config.toml
arch = "resnet_bottleneck"
model = "self-supervised image encoder"
dataset = "photos of plants, animals and fungi (iNaturalist)"
train_examples = 155796
image_size = 32
crop_scale_min = 0.2
horizontal_flip = true
color_jitter = 0.6
method = "simclr"
norm = "batchnorm"
activation = "hardswish"
depths = [2, 4, 2]
kernel_size = 3
stem = "deep"
avg_pool_shortcut = true
widths = [192, 288, 432]
projector_hidden = 1024
projector_out = 128
projector_hidden_layers = 2
temperature = 0.1
init = "torch_default"
residual_init = "scaled_by_depth"
optimizer = "soap"
beta2 = 0.999
lr = 0.0033
beta1 = 0.95
shampoo_beta = 0.999
eps = 1e-08
precondition_frequency = 16
max_precond_dim = 512
merge_dims = false
one_sided = true
adamw_lr_other_params = 0.0011
grad_clip = 1.0
magnitude_pruning = 0.5
steps = 6700
batch_size = 256
epochs = 11.0
lr_schedule = "wsd"
decay_fraction = 0.3
final_lr_fraction = 0.1
warmup_steps = 130
weight_decay = 0.0
adamw_weight_decay_other_params = 0
Rows from block 2, named by matrix and row number. Each number is 128 + 32 x the weight over its row's rms, rounded and kept within 0 to 255. All counts start at 0. Numbers have three digits each. After the name is the row's rms in percent of the matrix's.
# short1: shortcut pointwise conv (model.blocks.2.short.1.weight, 288x192x1x1), inputs 0-38
short1.2 087:128156128128128127094140040128128203128054127128057128112068128053133107112088128128128128138128128128128116128128132
short1.3 109:128134128128147072067128128128150184031085106128128128162065128166128088128039128128066114222128164128100159106135099
short1.4 098:061128123152128128151160128104227108151128091105070185132126128128128150046128128128128128057145089128128044128128128
short1.5 090:116128128128128128128128128103128131124128099119128152128128053196128164160128128124110128192128128128118128128106148
short1.6 109:128128157128154128142128085128128128128128086105128136103128079128171128128153185107152128128128122128128166128147128
short1.7 111:111128255128128128128128128085160128128128128084167128122158068216076134153128128169150128128167128128128128128149174
short1.8 085:128128128078128128192056128128165128128159145059128128097084128128063128121128128128128110112116128128174128089128128
short1.9 093:154128172103128131128128126195056166128128128128089128128203003128136128192128128128128128172087103128069128128168186
short1.10 098:128128128083128148128128169128198128128181102128128128112220128128117135032117128152128167171131128063128128128128128
short1.11 091:072128128128128088093081061160128128128128128128128113198223080107128128128128128128128128123066128153225076066128128
short1.12 098:128128128106128178128128098128077128168161067092128173128207112039095168108128128055128188062104128095137081128128191
short1.13 131:139137128128136141128084078128190128128149128138128128095139123171200078128128128128114101128162128110128134161080100
short1.14 102:128128045089128161128128255060085128096155128128128128130137128128137063128128128128128128128128128128096128128072128
short1.15 098:162144128111128102128184128153054128145128084160114088128128049159128171128057130088128128128068140129128106171128201
short1.16 090:191128128128128128128128186128159128128128128128084128128056072128142128128128128120122128127128082121128168128073128
short1.17 107:109071117164161150128097128128073116109226244128146215153128204128171128114163128128128128102128128065049161103128128
short1.18 102:103128128128133102128128128067128128105128080173128079128128128040032174128128128128128128128197128128214128127128076
short1.19 104:128155163072071128128128111128233128128146073128105235128110128101139212145128128194128164128107199128177128114130102
short1.20 104:136128069104128093086128102128174191128128155070128128150128009072078128128102128128155128195128207184133128128128114
short1.21 116:128128128128128128159171177156016128128128129128128128070036128077128158096080175128168147128128132128128128098128100
short1.22 111:076139097128128162161194110216128128039128081128128237121128078128128176128098134128186128116128128131049128128128055
short1.23 113:046128138128128128081128098128128128128151128128128123128128128128104128128191128128117033100207159106128153103150128
short1.24 095:067128128045128128170087128128092128150103128148128128050074128128046155128128128154128128128128128162249179093151128
short1.25 099:128166128138085128128128128137128128169231128128128128117174128107065128109128066171128165128128095128128128128128136
short1.26 105:128128128071169128128187088128183128037128064102128128128152128128111128126128128094126119171149128101128152128128115
short1.27 086:128128128128128128128136089128175128000156128128128128128169128184152128128128128128166128128128128032090128159128128
short1.28 086:128128141177128120120128082128128089128128083193093128128118166128089064064128128128128128128128128101128114128128128
short1.29 101:128141128128128057112107065128128128128162074128128128103128128128128128128189181128128106104124128114167247128128128
short1.30 095:128128124128094070128100087128116191113117128128090111128128213128141128128085147186087185128182114128128128128128128
short1.31 095:128128128079145091114128072085180128190134128128128068128128128097128128128128128164128149137128165083232115087128128
short1.32 090:077083046128128138077172129128128128128102083110128152052087128158119151109105128128128078128128128113115188128190128
short1.33 102:176128128128128057128213143073088128128161128075144096128066099128097151166128137091107067128098111128128090128104128
short1.34 083:128128128128128076128128214107140128077128128128128128128128222142128128033094128128136128128128128045128128163128086
short1.35 088:105076128128093079128089187148141128128128128186128190084174128128128128060128128128079059056128128128172128128118059
short1.36 096:128128047128186215128128124128153128128128128128175155128128154084147088167128092128116128119128128032128128157128094
short1.37 119:128128168107111120128092128128143128094128186128128128162128093162128128128128128128128181110128128128128128149131128
short1.38 115:099128082081157153128138063128128128128128073094189128129087063128099146128128175128207154128128146103128209206128146
short1.39 102:174128128128128160103128060128179128128128128154057120128229170119128105128128081128059128161128128128124128088093132
short1.40 098:128128128128164147128157128080146150048128128097128128128128128138215165160128103123102128150144136189128149099179031
short1.41 106:128072193128128089128128164128166128117144128128128083125128128128111033128119128128097218213158126057130128128128156
short1.42 089:128108153073128128178128128128077097128159084151219112083128128061054128128128121084128090128182128060114128128128128
short1.43 090:128109054128128132164127218160139128128128194128128147117096128128128128162128128128128128158128109128060189128128094
short1.44 097:128123094128128128128128059121128082135128144128119109128128128128152197128128085128128194158128128128162128128070128
short1.45 100:100128149048128128128086128128128133159152056128128145128128036082085128164152128101128128128183146128134128071128128
short1.46 104:181129128144111122120128128128128128128089128128123140072059153147094193128060114128060121128128087128128128171128067
short1.47 105:146152128255128128128128097128128167128128148128096128092100128185168127128092128065106170162128083128064179220086128
short1.48 111:086162183040128128128128128085128137068125128181110124128128083128128153160128128099107157128128104128204128128128115
short1.49 091:162165128152128234128128128128128126128128128128188191128128081128128083128117128098128128160128128128004128128081151
short1.50 102:128128128095160193128128128116128128094128128064159151128128182128221161128128128182165128128098128107128219076175079
short1.51 090:128172128050139097128179128128095096128128062088128147123128128128042128097108173169128168128128153128187089128128128
short1.52 083:128128128128082128150058128150150101128171109128164128142128101090073128066088077128086128092128128073128187128198128
short1.53 098:128086091009168128128184128073096128128147150155128128128170128077121171128128082128107128128136194070206166079188128
short1.54 090:128128128128102128111175128128128174128180128128128128103188082108128128128150128104086067128128109099128238128160174
short1.55 095:128128126100128186099095128128128177106128041122115128073096128158120066093128126121128123231128128128128107168128128
short1.56 104:128128128128128180128128116142231163128093210128128128128128128085128128128128052128027128130128117128200108126128128
short1.57 126:128125128160128128128091128179128157128113184128106128044166170128064128156094172128165128128128068109047190116128132
short1.58 105:128091128119163128050117186141128199128114128087104128088021162128128128132074141128091162128128176150127093128202128
short1.59 116:086162115128128153131180128095128157128121128129101169128079121128045207129065128128128191113114107195128054128128087
short1.60 098:128126128128102199128159082103128128112128128128116071145128128128166063128128136128066128128146145128113128079128128
short1.61 083:128128156222128128106128128102180128178133159128097128128029128168128158185128128128128128107128128135128171114198100
short1.62 098:128102128128110084087081128154128156128151128128128128128050128130128087140070128179072165182128128143187117128128073
short1.63 135:089184128136128089166128177206169128128128128101144171128069128128139133128128128091174102170128159128140128128128086
short1.64 118:137180128209103128143128069104128128179100167086155194164128093128114106128128128166191128100128128128128148128163128
short1.65 088:167140072040176076073162109128184128173096128066128085079128087128062128128088128073128128104128128147128098128128128
short1.66 097:128088128128062154128128128128128096128128128087175128128132128128128099232128098113083165128128128105128072132128182
short1.67 102:128114128128128184153128154098164128170074090107070128152103097128128128204128154153128128151118062101128128084075180
short1.68 096:149106106128128128128086102204161149135128151180091128128128145128128092128105128136128128128128052128128193128083128
short1.69 114:128107086152128111128058128094168128128141128128128194128128058185189128153128082128128074128128120112128172182128128
short1.70 098:128136128128128154128150065066128128155128048089106079128128090128111128109128128051206150061085135128163079174108128
short1.71 100:105221106089128128128128128128088128154128128128128128128128128148129124059128111128074128128176098071128104128080173
short1.72 108:128178149081169128128128093078128128121085128128128191128096061099128128150128174128128128166128128179194128128128128
short1.73 092:149093092128180128128114057128128128128090128126105128128128128118128128084128128128195096128196128116154128128187128
short1.74 099:128128128128128057126128128126128128128148128128073107090128157195128156176128055189128128128100103084074128184145146
short1.75 094:113136128128128151128128128073114151181128128128090128128128128128078128059128087104113065105128135128189128128128193
short1.76 093:147166128194128128185161013145255086128128128128128128150128128128128103128128135125128128128128128128130159128071163
short1.77 093:128147093131128128128098158123128128128128101128128128128128128128128177094128128128128128064128154081128082128160128
short1.78 094:063121087128128128128224114144182099169128128126085128128140146128128135068142128128128082130128100167088128128116113
short1.79 094:184128133128128059176068159128128147100133101174088128128087123076091097088128128180072156104128103107140128128128128
short1.80 113:128112101178128128098228128128128216128083128128128128154105128147210128128128128137128128171065122128077128128165135
short1.81 107:107128128159097128128167088128128190128128089128040128128128128142082128170128128128134128128177128143128081128128128
short1.82 095:128149128168128109128145121099161128128128204128128128128083128164123094077105128087128128128128128128078128128128069
short1.83 076:099128128128128143215076165128128128128128128128128141128187128128128087101128128178128128078084183128128128115128100
short1.84 101:128089128128165142138082128104052128128128128041176128128079128128101128135139128060166146128128093128128128164128128
short1.85 099:128128109061128128128128155042096128128159071057128128128128153093128064128128106128128128128125128078128128078087199
short1.86 098:128128128085128119128077168128113128128161128070128164182128083128089063147128093128066128125192089108095128128128203
short1.87 104:147156128143128128128128128128128128128156073128079129128101128165162126128151128142128128128208144131161128128151070
short1.88 107:084091078073128196102125210128169128128128128166157093128128163147154128147128128061019163202128128128128126128076128
short1.89 096:066128128128113072149096062173128128128158128127128128128128119128128128127144168069072128176178128158128151128128103
short1.90 118:128128128092190128034128104103128188128154098101209080128134128170128128128162128128128104151164092123139197149104128
short1.91 091:128128094215128128072155092128247128199096177120128128128058176128157128128102128192128051128128128128117128128128128
short1.92 101:128155128157128058167087128128128076173128128128128164128128128096128128138117128128128149078128123128175163046131128
short1.93 094:128128094128128128216066154128081128128128128108232200128163080061128128128128128074128138128128087128088151038128128
short1.94 099:127128128184094094128128064128128128128128063090123160128131128118128128128128094107148157128128070128092095128105128
short1.95 081:128128128145128146128099128128116128149128074128128186105150128128097128106128107074120079119128128126047075128128128
short1.96 106:191079088160128128104128128128128128128128058112128112148128128174154091144097128077076128119105198090072064128090169
short1.97 094:193128196116128109122091110128128171012076128128086090128156128128128128129128128143128219110128128128128060128105219
short1.98 091:128060128128128128128195128128128128161128128095128128128048128128128042043082159128212113091175204163138088145069128
short1.99 103:128128146128161128079128088109192173128090128128149051128119077215128192128148128128152083128128133128085119227128156
short1.100 105:128135128085186128128162128074166128107128101162128128150128128128150098125096128128128128182209155128150128128088128
short1.101 102:091121128082128128128128077065096128128128099123128169104128118128128189116111124192128128080087128072146128121174128
short1.102 101:128112128128243135128104128128150124128051128088128128106128104151138044128154173128128128128128207203128042128136104
short1.103 097:128128098215128146081128074128128128101128128097128128100128067128128128128162097128170104087128128128000093128128127
short1.104 097:089095073214128178155128159220105128128170140128167128054213128128128128128128128090128128066088104128020128128128083
short1.105 107:128128128128128172128179015079070128128128092066128107128128080059163190128118128128201128128128128096111128128201128
short1.106 106:162128128095128103127128128128123094109128128128157128128178127128175055207179128162128128147143150057145165128108161
short1.107 099:128159128128128128114169065090113128103140108108116083128128108128200176128091128128211128096130128119128079184128128
short1.108 087:128128128128128128128103072128083128128128076128128093128097128128128192149150128060231128124077128152123079221099158
short1.109 114:128128128154120128203128207128128110128128217128172128111171160097162086128128118128041073102128189091104168128128128
short1.110 084:128128128109131128128128128240128128128128173183148134150128123128155082128128128102087128128128128128139128128128172
short1.111 111:128128098116079128162128143128128128128128060128094158161117072115128255128106128094128188055078128128180025164128112
short1.112 086:128128104125128128198201101128182181128128128128128128128128064128128128066061128128255134106128128142219078128054128
short1.113 104:089128128018160154128128146106073136128151128155150128059128128067128167159128153128128081128128128090128099122128112
short1.114 111:128147128089163128104128092128128130082128128121078128128179099128043173120128117112128096128128110128128128127168090
short1.115 119:128128128166128109165126098074142112128128128128153100128105102255128169162128174128170128128128128128128128255128128
short1.116 085:125069128128162111128128070128126128128138078071155146128201089093128128128100128099036128128128066128194127068033184
short1.117 091:128128099128128103058128128062146116128154185075128128135128025122128088128101128255128059128134128128159128108204097
short1.118 090:071128128063163063128094128128128147128129128111173128135128128194116056155201128160128128128128164128209216104128083
short1.119 108:128138128125141196099079162128137128081152128128094132128149128205196063128128128128128141128128144128128128128099128
short1.120 119:071109099128142136128062128128128095099168179128188105140128210108205128128221100128128185128128128064113196093127100
short1.121 110:128128071128150128128128183143128128108175128128154097128128128137125086128128174120128108128115128111128158128108104
short1.122 087:128128186164128128114199104128128200141104195128128128122128128128128171128078128252128054128128128145173162085228104
short1.123 106:128115140128115135128128128128255081128179180128090161128165128128128066128128128128127146101170128128177128128128128
short1.124 087:128128128157083083191128128128067128128101149128192128128128128128128128128110117128198128128128128128191127128093128
short1.125 097:128128128128081194239128171166128128128128128128128185128122194128083128128128128118128100155128128104076128128128128
short1.126 104:077128163162106169181170129063128163082128130190060205119178102128128148141070128105128171128128128128119111128097128
short1.127 088:128128110092096128066128088128128155128128104161155113128097128128141252084073128114099128119128128093100128128157128
short1.128 099:153128128177128138128128042034160128128140048128101096128128137161185128148128128128174128128174058136128128255124128
short1.129 086:064100148128116092128081188044128134119128128096063197096128128161083155163128080128106081128096128110186123098159062
short1.130 092:128136108128128128128082128128128199128128163083128122083161128080131098105128111128128153068128128114128124128128078
short1.131 099:128128101128146128077128178105128128128128102128073099132128128060090125128128128182126103128128102128215128128128128
short1.132 096:128059098034128128095055128162085184128113120160128128166090128067128108138128128157068209114128128120128128068128104
short1.133 101:047081171128128170128179140241128151061069128128128184175128128128128128185128128101128128162128128129128128128134128
short1.134 110:128128080063104128128128255128128128128160128128072128172191109110128087128128103128128128057128155128128128076128075
short1.135 103:128128090154123128195095093128181106129128128088141123071181128128062128191128128128128084059066042128128115255128128
short1.136 111:128127093120128075128128163100128105128128128196128173128027087198128128165128153103164090128142128128123184192097128
short1.137 107:128128148128128128094128065128051104128128046128164117128081060128070128128128104122227073197104101105087128128171155
short1.138 086:128083109037144100098128219082128219159128128128175128117128059128080128128128092128086128128153128128159128100079124
short1.139 079:128097128128085118087128170176128128128128148089128128043182152128128128163128095059128044128128185090065128128128128
short1.140 091:128128107128128128128128120177128128100123128128128151128128128150079128137090128096128094128128128128026128158128128
short1.141 114:128128128150062173183128086069184070128189128128128250085097102177128128080128128043128157128097163128197121128109128
short1.142 098:199128202106128129091113128128128128092110129128128104128128101128050074128128128079065068143128128128128156118156255
short1.143 103:128128081128114118128088197177128147128128128165128128128143119128128128128128128155128097128128084128093128128128165
short1.144 112:057138109128187128128092162148096128039092136128156128128128143168128128128107180091128128045128128128128179125128048
short1.145 092:176064128128155128128128128036128174128128128157086128128057149128171069049076107187128108128128161128128105128176128
short1.146 099:128144170116087208178168128057128083128148078128146128099128117128124172128128128128177099157128163128128168156116109
short1.147 110:068144128090203121190128101128128150128128128169192128128164107128128173128128152082157128090092072112175160128128184
short1.148 104:128128098128128092148197128128128153156128128104106163128092084083075128128066128128105128115108070199128055130076125
short1.149 096:028128096169061128128128128180076160128128193113128128128128128128101128053063171128128128128097163128128128128128057
short1.150 099:128126083128128128164079128153128075213128128128128128128128177125034054128128079128148136128170128128138155128135167
short1.151 090:128182128089079128128128061128173161128128128114101128073128128128128128142127128128128121160128154066107128089128144
short1.152 117:128116104128073141128173110128062128128128128128158183076128096161156164128080128128176079091128164128099175128190128
short1.153 080:123114065088233107128128128128173128137077066109128128128128117117128097096138175128128061128128128161152128128128111
short1.154 109:128128128128068232102173128128171128128128128128173128128159128128207039162128053158128128128128128104044128128110181
short1.155 097:128128128128178123098179103128156128128128131128128182128128095128128128128128163128119079128151207086128128128110128
short1.156 103:166088128088099094128128128128063161128118130186128105128090104164128128128085128161147128128128128128208078184128128
short1.157 092:102128087083136128128128128128128128128063128103128128132128064128128128122146114042128128128128178128057166177096128
short1.158 083:128077156123065046128128168134128128136128128103128128078059128128087128064128094183128128087121054066128096128095105
short1.159 088:128132128088136088071128116114128183094128128128055128128056048187105128084128128089204128128128176128174093163080128
short1.160 093:079128128128161149066126128168128176093128082128128128128066128128128128128128135068070128203108128096128173138110128
short1.161 100:128128162128200134055097075128128209111086128128128044128128070147128067165184103123128089143146128128128128170128128
short1.162 103:128128214128128118180128128058128145106079082170095153128128128135109166162128128128128211053128128128089128128191128
short1.163 094:079069016128128128128198128128111124111095128128128072128151128128188128128128128114222098128100128128180127128128037
short1.164 091:128129128128128078128128128128093128167130072085059128121128065090014128167102128128121157078128073128128128118106146
short1.165 085:128128122181128106083089018128128068128128078058108122149128128128100071128178128014028128128128109132128128117128164
short1.166 096:150173180164078071172134062051128102128103128165109152128098128128121128128108128151174132046128128067070059128182171
short1.167 108:128128052128128128128128128128128128096139164128163128128080159128128128100159128128141166128128128103128127136119111
short1.168 108:128128113128128128128110128187179128128112128128121128128111211128086128128128135128073128064051087128128085128096175
short1.169 103:128106100128159128073092128128058188074128181128128204128133128140128151074128128146179083128128128128197151128128048
short1.170 108:128102128128128093128128194100138051084108077111153053128128128128109128255174183128134128128128080128156128128128146
short1.171 111:087128128091128128128193105125128128128150065180128128128128128128093128128128069128198128128128128100189212128177119
short1.172 094:128190084158160128128128102128207161128182102196128128152144128173101128102128092128075128128128090128128145128128128
short1.173 102:073138128111128167128139128180128144128128121087128214128079059128119211168141173155128132128115128163128165122157128
short1.174 107:128128128063117093219085128128128128128128092202059128077199128128112128128128117158123104134169128128189128145128128
short1.175 095:215128128091128058128100255150103165176090128171128128170078128073086128129128128128074190128128128128179128128112197
short1.176 080:128175128083149052128131082109128128128128070128128158128128128128081128128128147131128128128131173157186168075076128
short1.177 086:128110128128128083128169109128128128128099128065039222128150128113074084128128110107128098128214177128128083170072128
short1.178 100:128172169063128128121120128128128128128116105128085128128128093128093158086149128128128164158171147128193128172128034
short1.179 102:128128153128128082084128076094212156128167128128128174128128117128128128128128117128128157128152219128168128128086128
short1.180 100:128161128100128128227128128065128068128181148150128219128143126185103127128124128072128150133128143128194128103064128
short1.181 082:128128128084180176128137136069100063128128128128128128128128128110128128128128151102070128093128105088128128128128209
short1.182 102:128128185128128128082128128128098203128093128174102128183155128177171084107102128128128185180171097081079128137168088
short1.183 098:167128128128117128128128218130178163149128227091093128097128173128128128085094111125128128128128128128154128128128092
short1.184 100:105098094128119128104087128103107128051193163126128170128128138163128128145128128093128128118090103098086128083128062
short1.185 107:128128128128128128220138189128128067073139122116216128128149128128149128128128081128128128170128128043086128128128175
short1.186 107:110128151096050128125067128128176128129128158032128175128124063128128128128175128134128128128131128161128029128179121
short1.187 105:128103128128109128095128113095128128128094100155128187109098066128149128128128080100128128083128096128089162184164102
short1.188 100:181128128187128202170112106162128128128153136128245128072128128128156128088128128113128114128128128105040128099105110
short1.189 099:128097072218128148128128128128128128042128128128128089128128120229183099128097128128128128182153151165140128128128048
short1.190 083:128150128128128128128070128107128128128128162128128128100128128182084122151128084183029128129128128128131128128125128
short1.191 115:098128128087128101173128109128128118128142038105128128128086123061094186128076169103128128113090129128124096128128150
short1.192 096:128152081040174084128128128217187166128137099133128128128128128165183128128199128128128128128128128128128142108128097
short1.193 092:128154119080105115134113128164103175128172128128098128128096233137128173128128137170158128128104084111128176128128128
short1.194 096:128069128128128028128064128142109128128128128128128128109128128128109080128121128128138202128131128170128093059128128
short1.195 090:159128171128193128170128054071089117128128118142087158172128128161128057128127128072128128128186132114128128080128195
short1.196 098:171128128190128178154128128128128128128169108128128195154128152128213091128128128051157128128138121175128175128079161
short1.197 093:072128128090112206128083106076167077128069061082128164059106128157128128128128128141092049061128128154128157167128128
short1.198 104:107091128171128155108128041128110150074128128128128171196168209128185128108208128128128128126128128102039162093128128
short1.199 099:128040128193128073076102128255128128173085128128109128128081128148128128084101128128098138144141128096128125128128124
short1.200 106:106128140128128081128128233102087128173128156159037175128084064128076124128077180128089153099128069153176128066128128
short1.201 080:128128128125128073128120128128077177091176128133089128082128255185128166128128099128128141128128072076049152128128128
short1.202 094:160128161068128138128128238180128184128128094128074101060140199128096163133089082128128128111128128128201098128047128
short1.203 107:128104119128128128128128173093128169090147078196128128128128128127178105128128128000128157128178100215128128181128085
short1.204 093:069157098128139128128150103128128108160208166128128128128128128088128128128078120128128020066128086128073128168156111
short1.205 090:128128150128152128111144049128081128128128074128128128128128064128128173128128177098087128169085075128069128155128128
short1.206 101:128128128212082128128190072079128127128128078121128128169128109153128132128106128101128176128108116128025171192157096
short1.207 090:128144105107128128128128150053107106128128094128128128120050128158128138147128128092128128102128062128128167130175128
short1.208 091:083128152048162128128128101102128128128128095128206128165085071128128147076125128118128181128100128136128192124128128
short1.209 103:128128168128117068090128128169128093128128128128161128157244217128128107162128128128128124110128138098133106128128158
short1.210 093:176128128120128128185128128053128064128128126128056128123170128128088057128128107115128145165128102083135114128119128
short1.211 099:092128165169139101175128128074128128045128181128159128128088128128128170128128128128128128128128181128128211095128107
short1.212 113:128128143076128193129226083095128128128138096069177072084128097128173187128128104156215128082128128064085155128128128
short1.213 104:128171128128176128107122128128128164196128128128128128128087128128128128077128174128065128186128128128195128120128128
short1.214 123:162128161098093128143128092090096069123129078128069145120042111060086128190092128104128206128105128128146073109128144
short1.215 104:059128142128128088128137106128128128128093116158086143128116128128091188128067166144128128128128128166128127091168128
short1.216 100:130040128066104128128139191128128128128128140127128068165128046128128101163128080128058150155083128093124095172128153
short1.217 087:128128128128128180105128128128128128128118128090128116128045128128128168160128225128210132128174128100128128128150128
short1.218 096:095128119128128128128128128128131128183099201132128128128163128148128187068128128128118128128128128087128132128128128
short1.219 112:123093128206144116061128155128128128119174128083153128128177122190170128128128128056128073128158117128096128114128128
short1.220 100:128128128131052106164192128128147128128193128128128128061074128166074128093128128128128128128128128128128128092155128
short1.221 103:128128128128128068128065128097128128074099128083114128106128128128128113128128128199052128128128128128128128128097128
short1.222 088:062128128102128061128055030122175128092128038110087128128128216128052128128171128169128128082128094091203121128128128
short1.223 088:128106128128128128100141120128190128099114128154128076128185128128186162128128128128203101116129128128038128151128082
short1.224 103:128078084128128099128128128207128128128128210128187109166150128128123128168128128075164128167109123054051173047101137
short1.225 132:128075064128114183160128177135125128128134175142128128124128128125128120117087110126060128128159128098128171100114128
short1.226 099:128128147128128154128153128128128128128128128199132095130128128221128096128082128070128128184255105128128128128128128
short1.227 085:099128105149128180128154077208128220128128128128063128125128109079147128128128128097128104128123152128128128058128060
short1.228 111:168128154128082128128128092128219128173128128142128128128128156134101195128128107128128122128076177128174128174128186
short1.229 106:096130106128128071128148128128085128170128128190128133080128142140090117128128159128083094128056128079112162081128128
short1.230 105:128128167157150126128169128089108128107183092128128128142110109167128128128074134166174128128119125162087080168128110
short1.231 100:128128128028128128186128128048128128128128055068128128123160024128121128128128128178068128128128077088255128093171160
short1.232 106:128128128163128128123197128128110230168128186128128093128082080163167165128086128109128128128106128128057128152128128
short1.233 100:128128128096128128195185128160128152128128176116181088116208096128128128128098074128101071128142126128124128111054128
short1.234 113:128128128128181100103128056088144130114128057128188080085237128128157104128128153080186074154127128104189185128097109
short1.235 094:128128128141128039128079128128128128128128148128169096128084128128049119132128128128128121128091097128181118128083128
short1.236 090:077128096128128128128128072128136092156159128167055187128128128051132128037083128128128137128177128092128128089128173
short1.237 115:155189189128100092128128170133128105128078161128128128175150128085100179098128128072128128128168128114128104128128222
short1.238 103:134128076107072128128128069128128128128127168128076115128128077075121154128128128128128101128116128133208128128214171
short1.239 094:066128128102128171128104102128128181199128128128070128128183137128140179064128128128128128128128145076208128095192137
short1.240 091:129175087160086180128128136128128128128128062177128128183094109128128208047071128128128128099112120128128171128179097
short1.241 100:128128096128134128054167128128172197128128128095128069128055128128128128141122128104128109128109128128128112128128128
short1.242 111:093128127128100082128154154128128161128128106128083152166128128128128065128076128128108096152128128128071128128128128
short1.243 116:128128128090128108128128114112128128128158128079128128128128128101072145128094172186175128128128128129190128101167128
short1.244 095:128128163078128128128174128088128128128200128128128128128128104084128162128103106087178128149072128128163081128128157
short1.245 092:094128128128136230128073062100128092128128036151215097051072134128110181128171128128168128171099189164128146142128128
short1.246 102:128096128127128084176084181178080128128128092077128128082128096063095184128128110063076147166088128114128069128128128
short1.247 101:128128115128083128128183128128182128128132128128001107128154011128128086128101128128164128128172091050128100128084141
short1.248 107:034084128086172112128128117049098088125128076128170128128099128128175152128128128086164128128166171145152122128128092
short1.249 084:128128143103147199128048156128093128129124128128174128113067012128128165105128128075066156128128128166080163097128113
short1.250 101:131128108181170121161128178118167106128090128128151097127161128128128095086095103119088161128186182128116079100115078
short1.251 102:128128080128165128099128099128128156178128128128128088128128102128128077128156128036128077128118098163145090172087148
short1.252 087:077164093128128103100128128128171154128219131128128099128180128199175060097074128128128128128075095123128128128093128
short1.253 104:128128128128152128128198128122128202128110128117128128128189128103128145128077128156128078128095137128164128168150101
short1.254 113:115165101183080128128128190128128170210128128128106180128128088128128167095128128114128116128128128128108128128103144
short1.255 099:128128128128131163177112139158113128128128097128128194128128075078098166154128128071128138128096072128128128123132128
short1.256 085:128105077094128068157100255172164128142128128205102078128180085185128106090100059129099111119128084128188128164034151
short1.257 095:168128128148128037128128128100128136128128085128107105128128091128082128194122128128117178128173116128144128051128128
short1.258 090:128060128125107128128072111127182128128128128197079105103086128109165120128106128081154178128191128087128128151128088
short1.259 094:128128128128216128128128110128173022157137116131075128128133128066128128128128128128128128067128128128209150064128128
short1.260 107:093128128106128129128128136128177128128113091136088128064104128146189182079092128149167128056128167097128128128165128
short1.261 102:128050128174128083128128132128128128068109141115208128128075075121141128128146128149128128128097182128128149191107184
short1.262 120:130117143117094164125120128128145035124120065117128128039128123128062176172128128092161128128093096088103161128128087
short1.263 093:160165128099128128128108129128199196128128128177084141168128128028128128109128128128128128143128128128160128115150091
short1.264 109:128131078061123157073128209191128191183110128153128109128128128128128130090128128067119150128149151128128128128108074
short1.265 106:128128134102128128160148157128128128068128128128128128128128128139128128128128128141160128128128147128195187128128119
short1.266 101:090128116128104128192063116137128047146083128169090199168128128128128128103128128190119171128128155128158193095092128
short1.267 100:128128128128086066128111154255123188065119128128128128128128128128126128128204128161140157097128128128123128128140062
short1.268 104:251128185133128128128128088088075080128128095128128128164128042094133128128080128128128136128169128161128124079128163
short1.269 101:163171128128128128128128095128157128096154128128149128128096068128134128098128099171159128126128128114194128098078095
short1.270 084:077090119080114180059138247072128175128108069128068173128122128189128057128128128047128128075128128128089107128128132
short1.271 103:164128128128076167128128128083110118128110128086128128128090055087091201128065128128094149128128108076128128064194125
short1.272 101:128128130056128128112128182244128139146128032162054123128128128112128146089151128128128128128128128157185128164128145
short1.273 103:128128128128103128195128228114128173109128128168092128092148088142128071131047160128128128128156093128128074254128128
short1.274 101:071108070128128229168128128185171128019128119134153221128128128128175128157128138194157128097173128128095123128121073
short1.275 116:128128128128150126107128117103164128010106128156170128152180111128128075135128081192128135147128196165128128155128046
short1.276 108:138081128220131128128122128172128128093125128128163128054128044128128118138128119077115038128128096115000118161076128
short1.277 095:118128128117108079128181128156128128139128096128107128103176112182128077164128128099128128128148128128148117128096128
short1.278 087:128127128128145128093151128100128128128131156128128128155128123128128138128128128071128128068128167173128128128128128
short1.279 101:128128148083128128128014178128128089128128108128090128060128106194128128128227128159128195158128158135201128128158128
short1.280 097:128109128099144064030161112128189109172171128113128060128118200128128173173070095128128128128176142128186128128128128
short1.281 092:102128159128128128169128128128122088061128104121106089069128128114061128128128117128128128127128128086128128118128128
short1.282 116:128117128157128179128115159128173128128133128173186152128155128128128128128128128093058155128128128186185161128128119
short1.283 099:087128095128085083161128162128145128037147128134128128128128128158128161128107128128183128128124159159230128128128000
short1.284 106:128128142128128128085228128110128128172139074133109136153103128128116099186128128110080062182128110128089128051173168
short1.285 088:128167128128128128122128067128072128128128128128049128128188128128128158067104128128078128128114128128128100128128162
short1.286 089:128128128086128128244155129128128128096131196128091128128179099081128152128128128041072128128158107056128148078204148